{
  "dataset": "short read English sentences (LibriTTS-R)",
  "norm": "batchnorm",
  "depths": [1, 2, 2],
  "rnn": "lstm",
  "beta1": 0.8,
  "grad_clip": 1.0,
  "final_lr_fraction": 0.1,
  "weight_decay": 0.0
}
Rows from block 5, named by matrix and row number. Each number is 500 + 25 x the weight over the matrix's rms, rounded and kept within 0 to 999. All counts start at 0. Numbers have three digits each.
# weight_ih_l0: LSTM input weights (gates i, f, g, o stacked) (model.rnn.0.rnn.weight_ih_l0, 1024x192), inputs 0-63
weight_ih_l0.550:483524535471487520482499490481554506445528507454480469535493484526525533536512502532526507509504497473511502513536477514509482470513529535500515503506488535517488498567487502493533477516504508
weight_ih_l0.551:506460491470517485497499522519528541543471475471491480488477481506493446503505483464459494477534497532490480514503511528493506483523493490513489531505519533500514491473501495485492464498522494
weight_ih_l0.552:503472479479504499533507497523488487507465475516531520460495516507499493492472515518508517506543497503511526466461483514500514479518469456518487485491467493481519511509462528529492534502484518
weight_ih_l0.553:462493511474526478473509526503497505513494496510506518482489536479512466519485500495498513499466522479513516504473513474501503510468496479459511512472510496506540528456482525489490522502491526
weight_ih_l0.554:527520516494530474481514514465498498469527492498485482508506488515496497532468466478491533534517485534508469499539478481507519503524502540489503496512489504485491481554533459503506538527468517
weight_ih_l0.555:481493482515494510487508490509499485483473508529492502504476527522470514465520530536495522520514517483482516497481496501513485516519520516502494491525528456492509506516526531525487473498510478
weight_ih_l0.556:475488515503463498478538489522537499466479526462503467504536503501492545498498523514520499490495536493498520542449477447468534477524520518516491526481489507488513544475495524480509523478538479
weight_ih_l0.557:547505510475511486492510465469488506544510462520465528524489513480491477488503453531492489486511489472526481521508480518504498478503443469460519517514520515518519502568476490519497463507498493
weight_ih_l0.558:487508495510495508493497504517480517532519483511509498503482514470529506492496496471509510520498483502487509476491515491496506501500512504489513493494529496511521464493521505516492476513508512
weight_ih_l0.559:494503513508489532503521499486483476504519506462503478484510500479503543513495527494517476502498556500487478526473484494512497497492520504510506514520474503460516508501472518460502499482483502
weight_ih_l0.560:506499498474506522509503454506481511531506455459498504490510511452513488495481463506543507510524506510471497480523495519501511500512476515465512516497490493495506491518486510535520492493483527
weight_ih_l0.561:501501478510464545500519436511526503448487515485451517466488484487526510532494496543518495521475511515524510519508482512480481505516501471479489511483548515522504474529472524481484474514510499
weight_ih_l0.562:497508530501481492457479575478500498491506485504497489480512492503492497546474476482521537526486499529479477499498458487503503518491499501462506486534544519481476505520495470481499496506462507
weight_ih_l0.563:484470528519462493524498537504512514468466507512540498540508498541521476487495508479484542505536461526463478497520517467480513507514492517522462472495465505482503525444499498491489492492489487
weight_ih_l0.564:483490491500522523493513507501465523540489472515498530456472502452460502523532481508493493503527493478498515473529505536501494531536540517542503514511463505530477506489538524509508513485488476
weight_ih_l0.565:513491509461502489521505503513509479540519515500475496490542479506511558508480520484504540487492463498501506475476485463523515486491452512471516504523530524468478487496451494539525498514484478
weight_ih_l0.566:519493505479487512516513490519513497505508518512514495480500507501515501507508522479459496466511479497528489468507510497496510498494486458508480538465497507527496500491504505509491489481494471
weight_ih_l0.567:487507507493470504525479485526544499477484491547477510537511509511526534504523439520528519523483478480487527511479472501529506509533421504458490498528515504486481488476529490491438507488542532
weight_ih_l0.568:493479502462488500508499521523470522489500482543521515515508505516494515487490482539536509489485535434513508465490508512488500473486468492472463506502510494488532490509494519542514472489517526
weight_ih_l0.569:489447539467494513507499503524547504491524478514514491487491493563486481584501463509507522507493483480483508475518455466517519501512468519512486513526553493491511476493537487535451506479564530
weight_ih_l0.570:517501533491500499529491481498485489498500517509475510503523458512496518493500522489469510445542470533486473506496484502499504476493454524505516503496494528487507519540508484495486502520497511
weight_ih_l0.571:498526479526479542472501494521536491493472509461502505534516510469517500500467524476474503480527509526443476545466499540497479513508506476542487524472496473497501508495465498448485510495467525
weight_ih_l0.572:499502500516519508485457537504522457492501531503501438481491489509499529501516553459468528485515477515461470504481479503511490455487519491497510487529471518438485496523455480430483558506488483
weight_ih_l0.573:510484475491489541501507514494512490508527489503490478488482517494499568528486469530500508475480479468506504488494476511484537513469522493528521489549543514504513491515508485480475524511464505
weight_ih_l0.574:494519509496500516509505544478491501496510504516557488501482481468514474501489500527494516490496551515499492444513498495494499510545543473541500487489490486538510522496498512502513526528506467
weight_ih_l0.575:492523526476515497510489500511523492533521496528484490504486490495509496533453450490499498497501491503491510508469481507507486504517471516487500504484495506521473501520493505519495533516492528
weight_ih_l0.576:504497495521484527495505532524480482478517523539511487495497523485463510499490523495513508495451493495475463468525494492490508506449530483519494465517522484546509507511487466489486508480456496
weight_ih_l0.577:492481524502486492514509541511478513474480486485521522514515511483494518521457507512496530517513510484505530532461481464509501504476492483475507491492519469527503490486510503548478504490487487
weight_ih_l0.578:493507452502483489485542516456517530504481507481458492507507464475517509498508487527493498510507521516531465490493469516500521510522480463505492519471534491547458488519499504502517510500468502
weight_ih_l0.579:514513519502521498513490539484458517536505527522505527477516480476489491506515483496490530508496474494550495495506503488497511486463481534485499490543514519541453541527515503431493497513524459
weight_ih_l0.580:484505530473514490491496523482468494475489506494544490525490486533512474497509460501517503513491511475551534490516498506507490507504490463525500513515486497494518478494491504530502494504512503
weight_ih_l0.581:491543484484489504522491459477537502475504529505521491498520499463550523487544467523494456446491514456526525559507497497494485486490510492500524494498503534494482531530482477480534508516518484
weight_ih_l0.582:518500499470526523487507516528488496506504465509531504466494499503479498533526478518481494459526500494504512479490506523508492475540466489512508511548510485508511472492453512554506506518509526
weight_ih_l0.583:497508494529486502487505510506515497472488497486500485510481505488494442538513496496479516470541475517475520539545524542515469502513465543530488518457515492474473504498513494501496476509500486
weight_ih_l0.584:544519497511516506474509529510468504508496476479528477507510473454487477481534483445503447471493499531502514494517504502482502488505529492567486517491476501523488472491504500519515507492494503
weight_ih_l0.585:511505508499508497476507467532503493511499473522496482481505485509504510523485487486526486526536510544452466462495502514487515518521486514481508524488483464507480511485527476496493554491492510
weight_ih_l0.586:494504451507494542505472529516491536510517453515510508462493497513492494496526483522486525498497437500492494461488518514503490501508533470560494477522498510500480513528511494528485480490496493
weight_ih_l0.587:490503480479481503483508498497523491512526511458470484500518507478539522499508506474528518549487504504494507498520496506503499502494511472473524515504514505526493457488447456498500504491508492
weight_ih_l0.588:511521512497505518511494491514463495496541489452471495498516477451497500480500513471533508494519497539512450511514504496493516494522507564509512499531524517500491495523567512496504501490474535
weight_ih_l0.589:452469512527503489535510504480512487482475540497527457477513473516511507493506527445473447512487524479536491525446499460501509490483519494529491514507453510483502511443546509501500544484503497
weight_ih_l0.590:491510487489510523479514489499491514512527462461506488536513520453491502489515497487518489517493493495478463487497520481521498497477487471465515495516494498505529506495498482491495505526502515
weight_ih_l0.591:495489524505543442482480481552503453503529503507488519486509514488500482505491543500517473514498543501446492523511535483502513483513566522495484473452505468510504525506551475457533514499486485
weight_ih_l0.592:516463515501508507491509493456506535467504523491532520510508490486520513501490495529495489459500514481496520520515508504475526462514498542530487501493530508511510498502511530497502503475539508
weight_ih_l0.593:553495487492488497506540469501491476464519492456463480471479498522473535519515496499534519551474497524494509521510490499500505506481470527491477513520505531485513512491487468484486525473504506
weight_ih_l0.594:498498496508519513511492499507523509507512523488482521506496539516538503492505522515522499489492547482514542500473507478490503491476484511485490515527533500468526508505469524443475469492545488
weight_ih_l0.595:476484487499514492526495503551490553537467482532505476481473494493493458525557448457500498481483457502509550509487524499485508500501505480520490544484476467483506497517490524514488503507545505
weight_ih_l0.596:485526517488512535492494480523496485494498473501531484475534470462554518483538489486509430482468501500541511508494506516514450495504501480532522532486456487497482487466503525535504508505524485
weight_ih_l0.597:486490525486494483490470492530507504527491468492492464527509495519504473537464522501489535483527485551451467496501523525499477519547471528522499526460495459529494493486517490502497531509481482
weight_ih_l0.598:451509489563470496479479460513536511504492515506500509522543513503542519523501494582501517504509511471480471524462494464484488553534467553512514465511541473498487545521509490485486462500477470
weight_ih_l0.599:476519515534515489491484469479523440515515537513507497500487520495469495494517480487519513511472511499497493484535492518531482538512544538500502469513489516560516479509473481451513518504492483
weight_ih_l0.600:488513473491483522510524481482506514532527475489455531535487524471494506498483509525477488463516528500524471507507514466485496504498521515494503470512541490525476493533495519463510476490500494
weight_ih_l0.601:506464532509505519544497526478525501448514532459490507469467503488479505478531519515506511512488500468513472530482469508469502498477515504475506537540506516475471523516513502485456466513504523
weight_ih_l0.602:482535467445481518505474470503476497528498467540508497507476527472455512475515470522506516507525515468489509493495506504511519495553492486496521493537449521480497477515510530537521480528465549
weight_ih_l0.603:483469508513500493558511542494490523499480525512541471533488485522484488452511496483487522516505486518497497500498486451504501472497532541518478476522481502507484547502473515475514497488544457
weight_ih_l0.604:494505510517477499499496478555561486547500512514496501496545472487498531486493492511518512492457493473455498503461499420500499483448484457455511469546516506496500514508475499449533464518524493
weight_ih_l0.605:516532514517501472481476510463504498516521493484538496511482511474504488485495495488512481490457500524517544486482484493478481488490526513516516515486503508531523460521504508536515479497505500
weight_ih_l0.606:469509508505500513525509501467489523539506532466512516515472504512525482535490518515494473498519552492511487511492487473509471527534549516518496528495469493508487511489523505487502476516484474
weight_ih_l0.607:516494492465518488501523488524478469495489517527469497509506482477515530487444516503466470517537549492512475522516515480505490519497523495473509539500442517499504487522509509479524529505450518
weight_ih_l0.608:474486506523484516525514519498503507510504496485517474487485509532523483497516519480499497490484506502511542517483490517499515512499499501536486532484491508497500501458489516522495470486507500
weight_ih_l0.609:500480496502500457510471479548486491513462507534511508518473527482497507497527504506470471476501489510520515514485514493492487511501513440542505521475511510475499482480466515499493527537512481
weight_ih_l0.610:507517480481516511518503514493507498512484501480509522510506489482526500451514505519496502485516454510510512483497526513501507482504492522482484491495464483508498536519535528507512463499510524
weight_ih_l0.611:511501482517492498502498490529472485544498501562444525481508509494450546478463477505527486532503532481505469499468479488492469551520559508475504469502508481528494509508543476485491515508482470
weight_ih_l0.612:498472466466525503499495478509498491533510487535451510495501508515503532528504503516495500483511505523506484499492472518536503553523492455496486499549472489467495486486502496534469514490477515
weight_ih_l0.613:494518500506483485500530485499494503516489489489508503520516515460493517507503478486524499519479508484507495526495496494521501520481510520471522471505500525530492500518534487479509517520497495
weight_ih_l0.614:491512488493474475519516460521524469547495456521514510496515471518492475507483519487495479486510485510471479518500505527480481484534508452509534524480437529488489501526494483527495532520471498
weight_ih_l0.615:523517495490478500487492498542496506488494474526466502512481494471541471545498501471525449479510517517494513500515489524513530451536489473484507508501434494473500463475464505530528495491499536
weight_ih_l0.616:488500526521509529477528514484496525503533510499501494482479490491465477521505466492520511542480512523533515507501469496472484492531527519502461511536555501529522481526559515497501495474524495
weight_ih_l0.617:502502477538513545480453471494545501469508531472528480511499507466513528474472529496490473482510504494519467517462522512503464491517496484518498502504502461516556478486458516497524475510501516
weight_ih_l0.618:518496547460539563498516499493521470475523484498471452452491466516480491535511501475547474492514480527458504515490517531512531465550524492507479508483490484483484520494539480542500522476452517
weight_ih_l0.619:504482466492512498511496472492519476495500516462530522476507498499531500469504502510504492521492498549519478513539493470520490511508488480505515467461486516514534484478498470500497536490500508
weight_ih_l0.620:496477527470468492513492512526489488524539496475468496522483487508526503509502531482509474485505506501485474463488485476501486490523470505465530507493470501466503528493476515478470501504462511
weight_ih_l0.621:506514506504534503504527483512485473490546501459540488499487489487523499482487486519467491509451493504504481524516479547488511480492473488519527514482509491511511503502494459546470518506497512
weight_ih_l0.622:509489528478501490491469504519511540496523466517504495500520490493516483542485500471477509418468453509482495478508507492514540461475366499482502447485562501466585498480465524475497493517509509
weight_ih_l0.623:485475503501511463488514528509484503468493473466497491504467499513498489508494522483514499538475516536503489507516526502500483489494554484494486521458474500542510476512518487539533490489468515
weight_ih_l0.624:517481509500478474511516457498535529475464502477464539497520541482472463501532486510487464474480516466509536507496496482496496474530476503468494524473494484502488533527500521477509503498537528
weight_ih_l0.625:507477504486497485506526517494461488532467498531470514465498500529443518500551507489515500479495500510514482476463482499501521532500477452477485487503486494555467509502512534496502546491524493
weight_ih_l0.626:514479498450531518471496506494465490510510477576501544520436499498522489516465480534469486493534465468498505460474519529478536519493482486476486474506505480507546465510548527504534524485460527
weight_ih_l0.627:505524490536518487527491506478467513453524496465509511531521550521554529458493535524516485468535521488509495490514518493495496508493551526520490490508472486528474482531501533520538471473484537
weight_ih_l0.628:483537455507480521534517451472488481504518488471490491517492489481485541491478504512505478489526531545502503504514491550521468508528509495554507484486488509526479503526468528494504476517502487
weight_ih_l0.629:489488523493487471515496522463470495461477449500479468502488478498469470523501499477494526540503476551510481508529495554491509510514513527507499531474516509512486542502518471503472511488495487
weight_ih_l0.630:488491502532528527480487518484507496493509507484514491498475513536477464514483516508440514466513480501536512527492507491509512508451519499526493527501491497468535510491473511513502503484507456
weight_ih_l0.631:502465528491484528507509467510511515473523508468499484512503514495481513474502468517517519511466504425540528514512499480517513490471495483476502506485503521525524504535453497508514491481553488
weight_ih_l0.632:521473541518487555497488502498515493508504515471514486478488498508522516515507496504530473485519476514527544513525504536508485464518488502511494508503487445472544490516457506505521464487517495
weight_ih_l0.633:508492465495533472463510469561478514498499494475501535504521474438455525471518466484514481518440504499482490495543517497505490510495507492501497498486501516517510514514479481476500543495492498
weight_ih_l0.634:460477482558486548505496478517496499524494504482506486497496477522487476482526502503517523452513436504483482519508488519497483525492522485539507514545462539512495547458530502486472525469490454
weight_ih_l0.635:511524488499519514525490494497494506502522492482488457487508479514516508508474507419500466483485510525482493471467508519486481474509483515505504518487501485518475472495509500509514521500499511
weight_ih_l0.636:510499483495534532485501482495490528501533478517512500513498480483521514496519484484498479518481471514487477504511509520514496497487527494486494488536468501512500490491492511499488492503504512
weight_ih_l0.637:479465509578477474501526465468499504509503509478531488507477527527504465504495498505510479500468504469493500500514517506507491483492498542527498533447539464538500473519572503465507485527512481
weight_ih_l0.638:476464508499496510486469509521519523528490495489515473521524515532560495486469505462526508503469471496513491520478467432492471525502513481520484519539500503494534499475454480494480426497499488
weight_ih_l0.639:523512526462485503503503532505508511546506494500521516517509499516496505493510522457485527472479454499497501475503494489521517492440440493470509488520481520492530493482485515533487511517497489
weight_ih_l0.640:496485494434489491470486526517528472473510498461467491501525511509495518513480524532501511509501494479490491503527483521487528508474489476473504489473565493529493516529516503487513497492466525
weight_ih_l0.641:512449479529510483521546483515545512504471511510479527501480525506522495485488515508490502476517477513443489504475502496507497513545450484491498520487528477476523500473504503448493460538487511
weight_ih_l0.642:502521492505501484490482487547518495542505482488466509519514512488477490492496516492508505510520460504495476485457527503510490496526501487527501485518497502487504490513476508472498486515492520