A small self-supervised audio encoder (BEST-RQ), trained from scratch.
Training: adamw at rate 0.0034, 5200 steps, batches of 256.
Data: trained on short read English sentences (LibriTTS-R), 26041 training examples.
Rows from block 4 of a small self-supervised audio encoder (BEST-RQ), named by matrix and row number. Each number is 500 + 40 x the weight over its row's rms, rounded and kept within 0 to 999. All counts start at 0. Numbers have three digits each.
Before each channel's rows are labels from the 100 clips, of 14848, where the channel reaches its highest value: "strongest on" is what is common among them. Only what is clearly more common there than usual is listed. The data: short read English sentences (LibriTTS-R).
# conv: width-3 conv (model.blocks.4.conv.weight, 192x192x3, each kernel summed), inputs 0-63

strongest on: the word "he"
conv.82:516507502516490485463423584549503497512534527541539429490513559494436493524543533532460459482472467444473497523450562516504536543520428546538502526446547533492571561437502539447462494436503387

strongest on: voice: male
conv.35:539443498473518537531456513530518505541483477531485565508483480570477551493508481647511584497468521446539484496490510509439536447551493418558505485557448525537512492439479496522522585492495529

strongest on: voice: female
conv.61:486482573518572458526568521470516477391514465552465453476518488490472509447449520452490465449450454461503524454551500487437482509481421430449491486487576493474458482459507535517498454480454567

strongest on: voice: female
conv.118:501427413524420409477486503505493428457425525472489526452449507491484536521476508544447534489499508460457488534508511545557531463433425505493439463470500477512424507476550504576405499475478463

strongest on: voice: female
conv.170:507542464497467464476449477521504610586482440479536574484498529584505510522497519443502599519468492526516447527521469466528562552552529576555460522494455472494542478525454573480526501460542517

strongest on: voice: male
conv.8:579557586467492577478530506408480526467517528509563501485533459473500549534561507562453524454498584427542461507457443469537481528492504473503500462587527460507501442502483537496475489511554527

strongest on: voice: female
conv.127:549488478500494465494498557451529438469472550467535448455530472479505458567500505533500495534550481544542508521452535536547485569477504595454500575559541493465514551475516496519566419541540509

strongest on: the word "he"
conv.165:564485456478524497560526549506529501531534475553496512509525510561535507401541483589538541518452488539567524540495550525455431488524518500512484501512562500443525583459466508483532518522511500

strongest on: voice: female
conv.116:545466462525492501514477530481504472518492492531524498462533483498485435592499489491475455536569508526500449568518494554505482644487555546494590497511471504510554490448537499425501454442563456

strongest on: the word "what"
conv.162:552574537544506563483529481520495515471557498509445540451497513500480471509462509475486573492489485478505503492517466487509492480499582520520484543557493450480522502568471449490531546462508554

strongest on: voice: female
conv.129:477526454434486522467475504474491492460482474537524447500470502491492457534474511446456534455541523472502449493438572490554397527504551528484546503528465479514503499585467493485484506482422435

strongest on: voice: male
conv.154:502456514484518541545489548471529488571529508523487552478551480494479513482561548621510505465494481547520454502478576516419485450541469528609521545535471575505481595470454527484529506503507490

strongest on: the word "he"
conv.89:543576545602522527529510519505531494479472529524483502478504525520515519485565517515486487517540545518474506454529509502604523539460486509484497453518521543567476472488517514569487463533542563

strongest on: voice: female
conv.160:573534471498439470546509499459479514505489564510475515494456440471444508478516516544420556520481501538473513513508475566545456520465487493530492505506535454493407550402450495538545453505522494