Rows from block 2 of a small self-supervised audio encoder (BEST-RQ), named by matrix and row number. Each number is 500 + 40 x the weight over its row's rms, rounded and kept within 0 to 999. All counts start at 0. Numbers have three digits each.
After each channel's rows are labels from the 100 clips, of 14848, where the channel reaches its highest value: "top examples" is what is common among them; "loudest" is the band of the loudest frequency at the time of the peak. Only what is clearly more common there than usual is listed. The data: short read English sentences (LibriTTS-R). In brackets: how many of the 100, against the usual share in percent.
# conv: width-3 conv (model.blocks.2.conv.weight, 192x192x3, each kernel summed), inputs 64-127

conv.29:554500519465531518448539529541463484507551500495514545463569461474515525455501451516517519484402482451490491461509521500498614549528486480476531444555564505550515520466495458548462528544516543
top examples: voice: male (74 vs 46.2)
loudest: 250 to 500 Hz (37 vs 11.3)

conv.5:507501548543472468491451510464474409482509486517522530503540460499539506524470508512474492513564448455498569514538542505501459479511553455522487490584572502523499489562488447564560461471495528
top examples: voice: male (77 vs 46.2)
loudest: 4000 to 8000 Hz (39 vs 4.2)

conv.58:570513558441509470475458426488553493497429549468507477501527468523555495521503476470550552451460499504533525476444491484436569516611488493460475450540504535487522423488493414575507541476438485
top examples: voice: female (94 vs 53.8)
loudest: 250 to 500 Hz (29 vs 11.3)

conv.56:477550580491503482465485537479506572471433461477510518461547490460549603534410538419495506466514527506483502487507495514522531483465538495539493495513489479488481505525515506543525439503433451
top examples: voice: male (89 vs 46.2)
loudest: 500 to 1000 Hz (49 vs 6.2)

conv.142:396456456517537533534536469501501489416538441482572512480476514482472498560480427451554495514497514475460503463479539412431465497535524472513536451552498530426477517507493496557462485486472483
top examples: voice: male (80 vs 46.2)
loudest: 2000 to 4000 Hz (39 vs 1.8)

conv.17:469447539556424569407432421477503536534484447473505517465522513485536454558512405544505468537472517511502488537420537467481442553431556523524475457496518531500457570540471495518491422552459522
top examples: voice: female (92 vs 53.8)
loudest: 4000 to 8000 Hz (41 vs 4.2)

conv.119:511484485481487510535583491549541513531464481481496502477480498496493484478568443572498531510411565537551524545492480542474504537464494528444483502435528476420533497556454510460500517383524514
top examples: voice: female (100 vs 53.8)
loudest: 250 to 500 Hz (54 vs 11.3); 500 to 1000 Hz (30 vs 6.2)

conv.129:516503518553465521544527506401502421538491473541482462488516460510549443557514515495538485533556447476563451513480485508464515564458537509531401503498544496579486528571531469516500520544493509
top examples: voice: female (94 vs 53.8)
loudest: 4000 to 8000 Hz (39 vs 4.2)

conv.150:504500537482479568481516463472530472513499503450486487487528450560488518453467525600435436517467526495490486505481524497517524567576478450508506454488534496468494466467500469423496515459487474
top examples: voice: female (87 vs 53.8)
loudest: 500 to 1000 Hz (31 vs 6.2)

conv.70:543480547531444494457540468514511490529501525454502547514536526539545488516489422500483475504492514481431484473418450494479466528505521517541479473483512558444468511498471540495493508570492472
top examples: voice: male (92 vs 46.2)
loudest: 250 to 500 Hz (34 vs 11.3)

conv.26:361443516527475452527555579444515551592495483502501489504488585516451525471503492423467475536513496572583439476449489414476456486533454460497554518442473484461512395468559520493508473473497505
top examples: voice: female (100 vs 53.8)
loudest: 250 to 500 Hz (72 vs 11.3)

conv.155:462453516472562471531569471574418453411483554432499428445488517556501474442522526498439477512466495480497480523569521475507463505484511518462544476470523462550508494487440504502460492597502499
top examples: voice: male (80 vs 46.2)
loudest: 2000 to 4000 Hz (45 vs 1.8)

conv.61:476505534455420466484488488523495518656446524427601462606465484510496511528560494476512487488469523570542465490551563499468477511462552485512521482473466552479519522488495485514501566464460512
top examples: voice: female (95 vs 53.8)
loudest: 250 to 500 Hz (35 vs 11.3)

conv.96:508486423526447546470524462379490491543475484570480501460529418490534548463519342491408542489493536467542495489411467495487523489531450552527547536517536506528500515525534544463544440578497481
top examples: voice: female (94 vs 53.8)
loudest: 250 to 500 Hz (75 vs 11.3)

conv.82:502519546473565500460465526559462447486563490570525496488520494495571492459454541468538524485475509455444521507537486586512459442520415413456458512478524475467483474447514543481524500515517496
top examples: voice: male (81 vs 46.2)
loudest: 500 to 1000 Hz (50 vs 6.2)

conv.190:499492524477502553508440466541549571600506508462501501500544523393457539509566471449495509481458495453552529469460561474411558547467478476487494473460472554470555460465473526480450591426457495
top examples: voice: female (96 vs 53.8)
loudest: 250 to 500 Hz (53 vs 11.3)

conv.79:488524552513506489453522541565534556554533458553495541444506420466482503490522487518480487495468534560572475475472437513453540527539519513535497467491535506493580517437505509482466462445421485
top examples: voice: female (91 vs 53.8)
loudest: 250 to 500 Hz (51 vs 11.3)

conv.3:487507435492523511527575505456518474438489492530455442498449480495511518427502489543503540467530493483558534503506472496494445471551478480494476534472509483497531458561521542441482483525473554
top examples: voice: female (89 vs 53.8)
loudest: 250 to 500 Hz (48 vs 11.3); 500 to 1000 Hz (40 vs 6.2)

conv.80:491452534510537483571480478509555566499478515479476486480485513494457456501478590462523406453501497455435539469565490534526543514535475430496521472484463521476476432471513436532465480515512477
top examples: voice: male (100 vs 46.2)
loudest: 250 to 500 Hz (30 vs 11.3)

conv.147:517539538585511528500501501594512433526545473507498441454487548474481458460479478433536580528429516516514525464481555480499483469441413511515428505440475478520495479462507524456500511511473523
top examples: voice: female (92 vs 53.8)
loudest: 500 to 1000 Hz (29 vs 6.2)

conv.36:522495510558501512508555532529547469459557456490558474425492565497560530434503497454504540518475508570497522533533566512522477522517545494510580434434462531501494444498525526511510524604547446
top examples: voice: male (80 vs 46.2)
loudest: 250 to 500 Hz (50 vs 11.3)

conv.111:497495552453510454526539517449462531510433469498517532571515612556500493474454644478487464507493589504526458490560487514554519534422490443464511570508518438452534498478508379529457485413515538
top examples: voice: male (83 vs 46.2)
loudest: 500 to 1000 Hz (34 vs 6.2)

conv.45:511471540506516496487453430492558421556545492496464503502521407514510493450489454460496469488454430587542464508468543533489553517546469554538493423506518499472468567474409477509545522569518595
top examples: voice: female (96 vs 53.8)
loudest: 250 to 500 Hz (28 vs 11.3)

conv.138:441449505520503503431508504495556442481461507535468498533434558448475484541453572434586442478540534556509545523512466505534446504486487454532502493480426502555497526439460517564509480454480443
top examples: voice: male (91 vs 46.2)
loudest: 500 to 1000 Hz (34 vs 6.2)

conv.10:555490436486521425510554500494529480490535463468486603495506514548519551511544548549584537503481505519454517529611501469469515530546565468535527497489554470518488577487512455491520487409458537
top examples: voice: male (98 vs 46.2)
loudest: 250 to 500 Hz (35 vs 11.3)

conv.154:501583514540513519462531481542534534555562435487455481441531509470562532559450509545530507448556557541483554517567579531468593571499461501489450491423537507486461475514516489495467527565574508
top examples: the word "the" (62 vs 24.8)
loudest: 250 to 500 Hz (46 vs 11.3)

conv.74:460436530456515527531483467480526489335495535511471517525484470521480475532544535529554430502473486459436503484502496512474468495522493436532489457567484427528504534517488535525421556508545541
top examples: voice: male (99 vs 46.2)
loudest: 1000 to 2000 Hz (47 vs 1.6)

conv.24:508551563497439479490485519528516605521523470471547466629464506501477540531442436483483485472533539518515508451439506524484495474526491562534498472490401532464560500527497514479440520510477519
top examples: voice: female (88 vs 53.8); the word "i" (41 vs 17.9)
loudest: 1000 to 2000 Hz (40 vs 1.6)

conv.60:524525470534530410546578541397432528498420552537508512526490491515553555469424570443443494524498500459400404489539455418531498479524556580492509501510512466522486527449448499501477455508527425
top examples: voice: male (97 vs 46.2)
loudest: 500 to 1000 Hz (34 vs 6.2)

conv.102:466460544509473471503475617536503526492501447512523459488539541523523526476534493402451425543508463463462558486521475496463569540463479480560537458466421519439517506507546487514501447531519495
top examples: voice: male (91 vs 46.2)
loudest: 2000 to 4000 Hz (27 vs 1.8)

conv.33:560566454496460561474501508451455494537523495507501429461533483509519556453502493411487472496482527475473396501489411545519562472447499559515488487453506538560492451498552501482441500584519461
top examples: the word "it" (34 vs 12.1)
loudest: 500 to 1000 Hz (26 vs 6.2)

conv.0:560502569498558514459463548489491540525487544558494557482550521501492484445466593547483437539453491496536509482536481562510574501491518440512472466529560510522483501509589466500566477485426537
top examples: voice: male (80 vs 46.2)
loudest: 250 to 500 Hz (32 vs 11.3)

conv.156:458511479550518488535542442493483404521498477580476491396485492522508486470495537470556539479510471499510448455397496546516493561487474483504476462484506510499490544454461434563547419540478485
top examples: voice: male (79 vs 46.2)
loudest: 500 to 1000 Hz (28 vs 6.2)

conv.19:510467489500605512488452408476496494483468531465483563509444504478455496502451579441520557521478539510463481519557492519500528527590535474486488464515439523434514490448517404539527457487502538
top examples: voice: male (93 vs 46.2)
loudest: 250 to 500 Hz (38 vs 11.3)

conv.63:481548546505517517498526453452501532493471479459458608424513505384457506482484517522542493496516417489444465473498452509536470480518501478520523523481449533575432469535473468470484514431487548
top examples: voice: male (90 vs 46.2)
loudest: 250 to 500 Hz (29 vs 11.3)

conv.7:465464500535532521420526524546467512531502514467556470493525546545479556467478497453464489527517550580548494459545512495457470497545496556453489522437518555492471480511507501545499560544495532
top examples: voice: female (90 vs 53.8)
loudest: 250 to 500 Hz (68 vs 11.3); 500 to 1000 Hz (25 vs 6.2)

conv.175:525452540424480486473539480531469524412478559497450541491441475507410494533530528560564545451468462479429531584563516527449507516551510478553536457563549509508450533508460435528497526526529549
top examples: voice: male (86 vs 46.2)
loudest: 2000 to 4000 Hz (45 vs 1.8)

conv.43:594542510526477455441469569586484508469521472577474490504506528566586458486469473437529521476430496495549488501470483530492438444399473483535533490517538543551484502487555509444464471475458464
top examples: voice: female (92 vs 53.8)
loudest: 500 to 1000 Hz (28 vs 6.2)

conv.139:523487563533406567439529513458477477533472532485538517524561535459489466503450451500489524534477509543454487511471525535445492493486554600504508481480468547552507523558471476532444495544483521
top examples: voice: female (82 vs 53.8)
loudest: 250 to 500 Hz (50 vs 11.3)

conv.13:518477522497522492523530411501554496463506501490531523550555552513531512537473541538540528477519573503425420498502438468565479465573507505462448504489472474538572497460421449587457505515558530
top examples: voice: male (94 vs 46.2)
loudest: 500 to 1000 Hz (30 vs 6.2)

conv.77:445478561529489449546478486446545549473445508445444497450557590494456526528519484508526496572528504514459533480434500472476480556538547515488513484537455532433548489495491424474528531507510487
top examples: voice: male (90 vs 46.2)
loudest: 4000 to 8000 Hz (46 vs 4.2)

conv.53:541517489540560514461481499523498482545481462495535529511491543513475501455524526548547526504478521583607454473510506526524481458509515522448512525530563450522511487500551469460489528479512561
top examples: voice: female (90 vs 53.8)
loudest: 250 to 500 Hz (46 vs 11.3)

conv.22:434498527489518506523512549472474461425535518514485485498518543493498488524443515551504463495529577562455475521569503505487471528493512462562511520432439513489499572481561492527498446509526448
top examples: voice: male (84 vs 46.2)
loudest: 250 to 500 Hz (37 vs 11.3); 500 to 1000 Hz (32 vs 6.2)

conv.169:510547528493504541507478564546519417483653513531503495522516516541482548490512441484535557528484541549541457497499527517529491480499527544568493506502503566502526485537513466487515565493451516
top examples: voice: female (92 vs 53.8)
loudest: 250 to 500 Hz (47 vs 11.3)

conv.158:448447517504512491515492493477511493507482474486458499498474472471502532511544458501452449522557536504549449464553521492501441581502493491508496470507506472479540468476512557459485490471492547
top examples: voice: female (97 vs 53.8); the word "she" (25 vs 5.8)
loudest: 250 to 500 Hz (45 vs 11.3)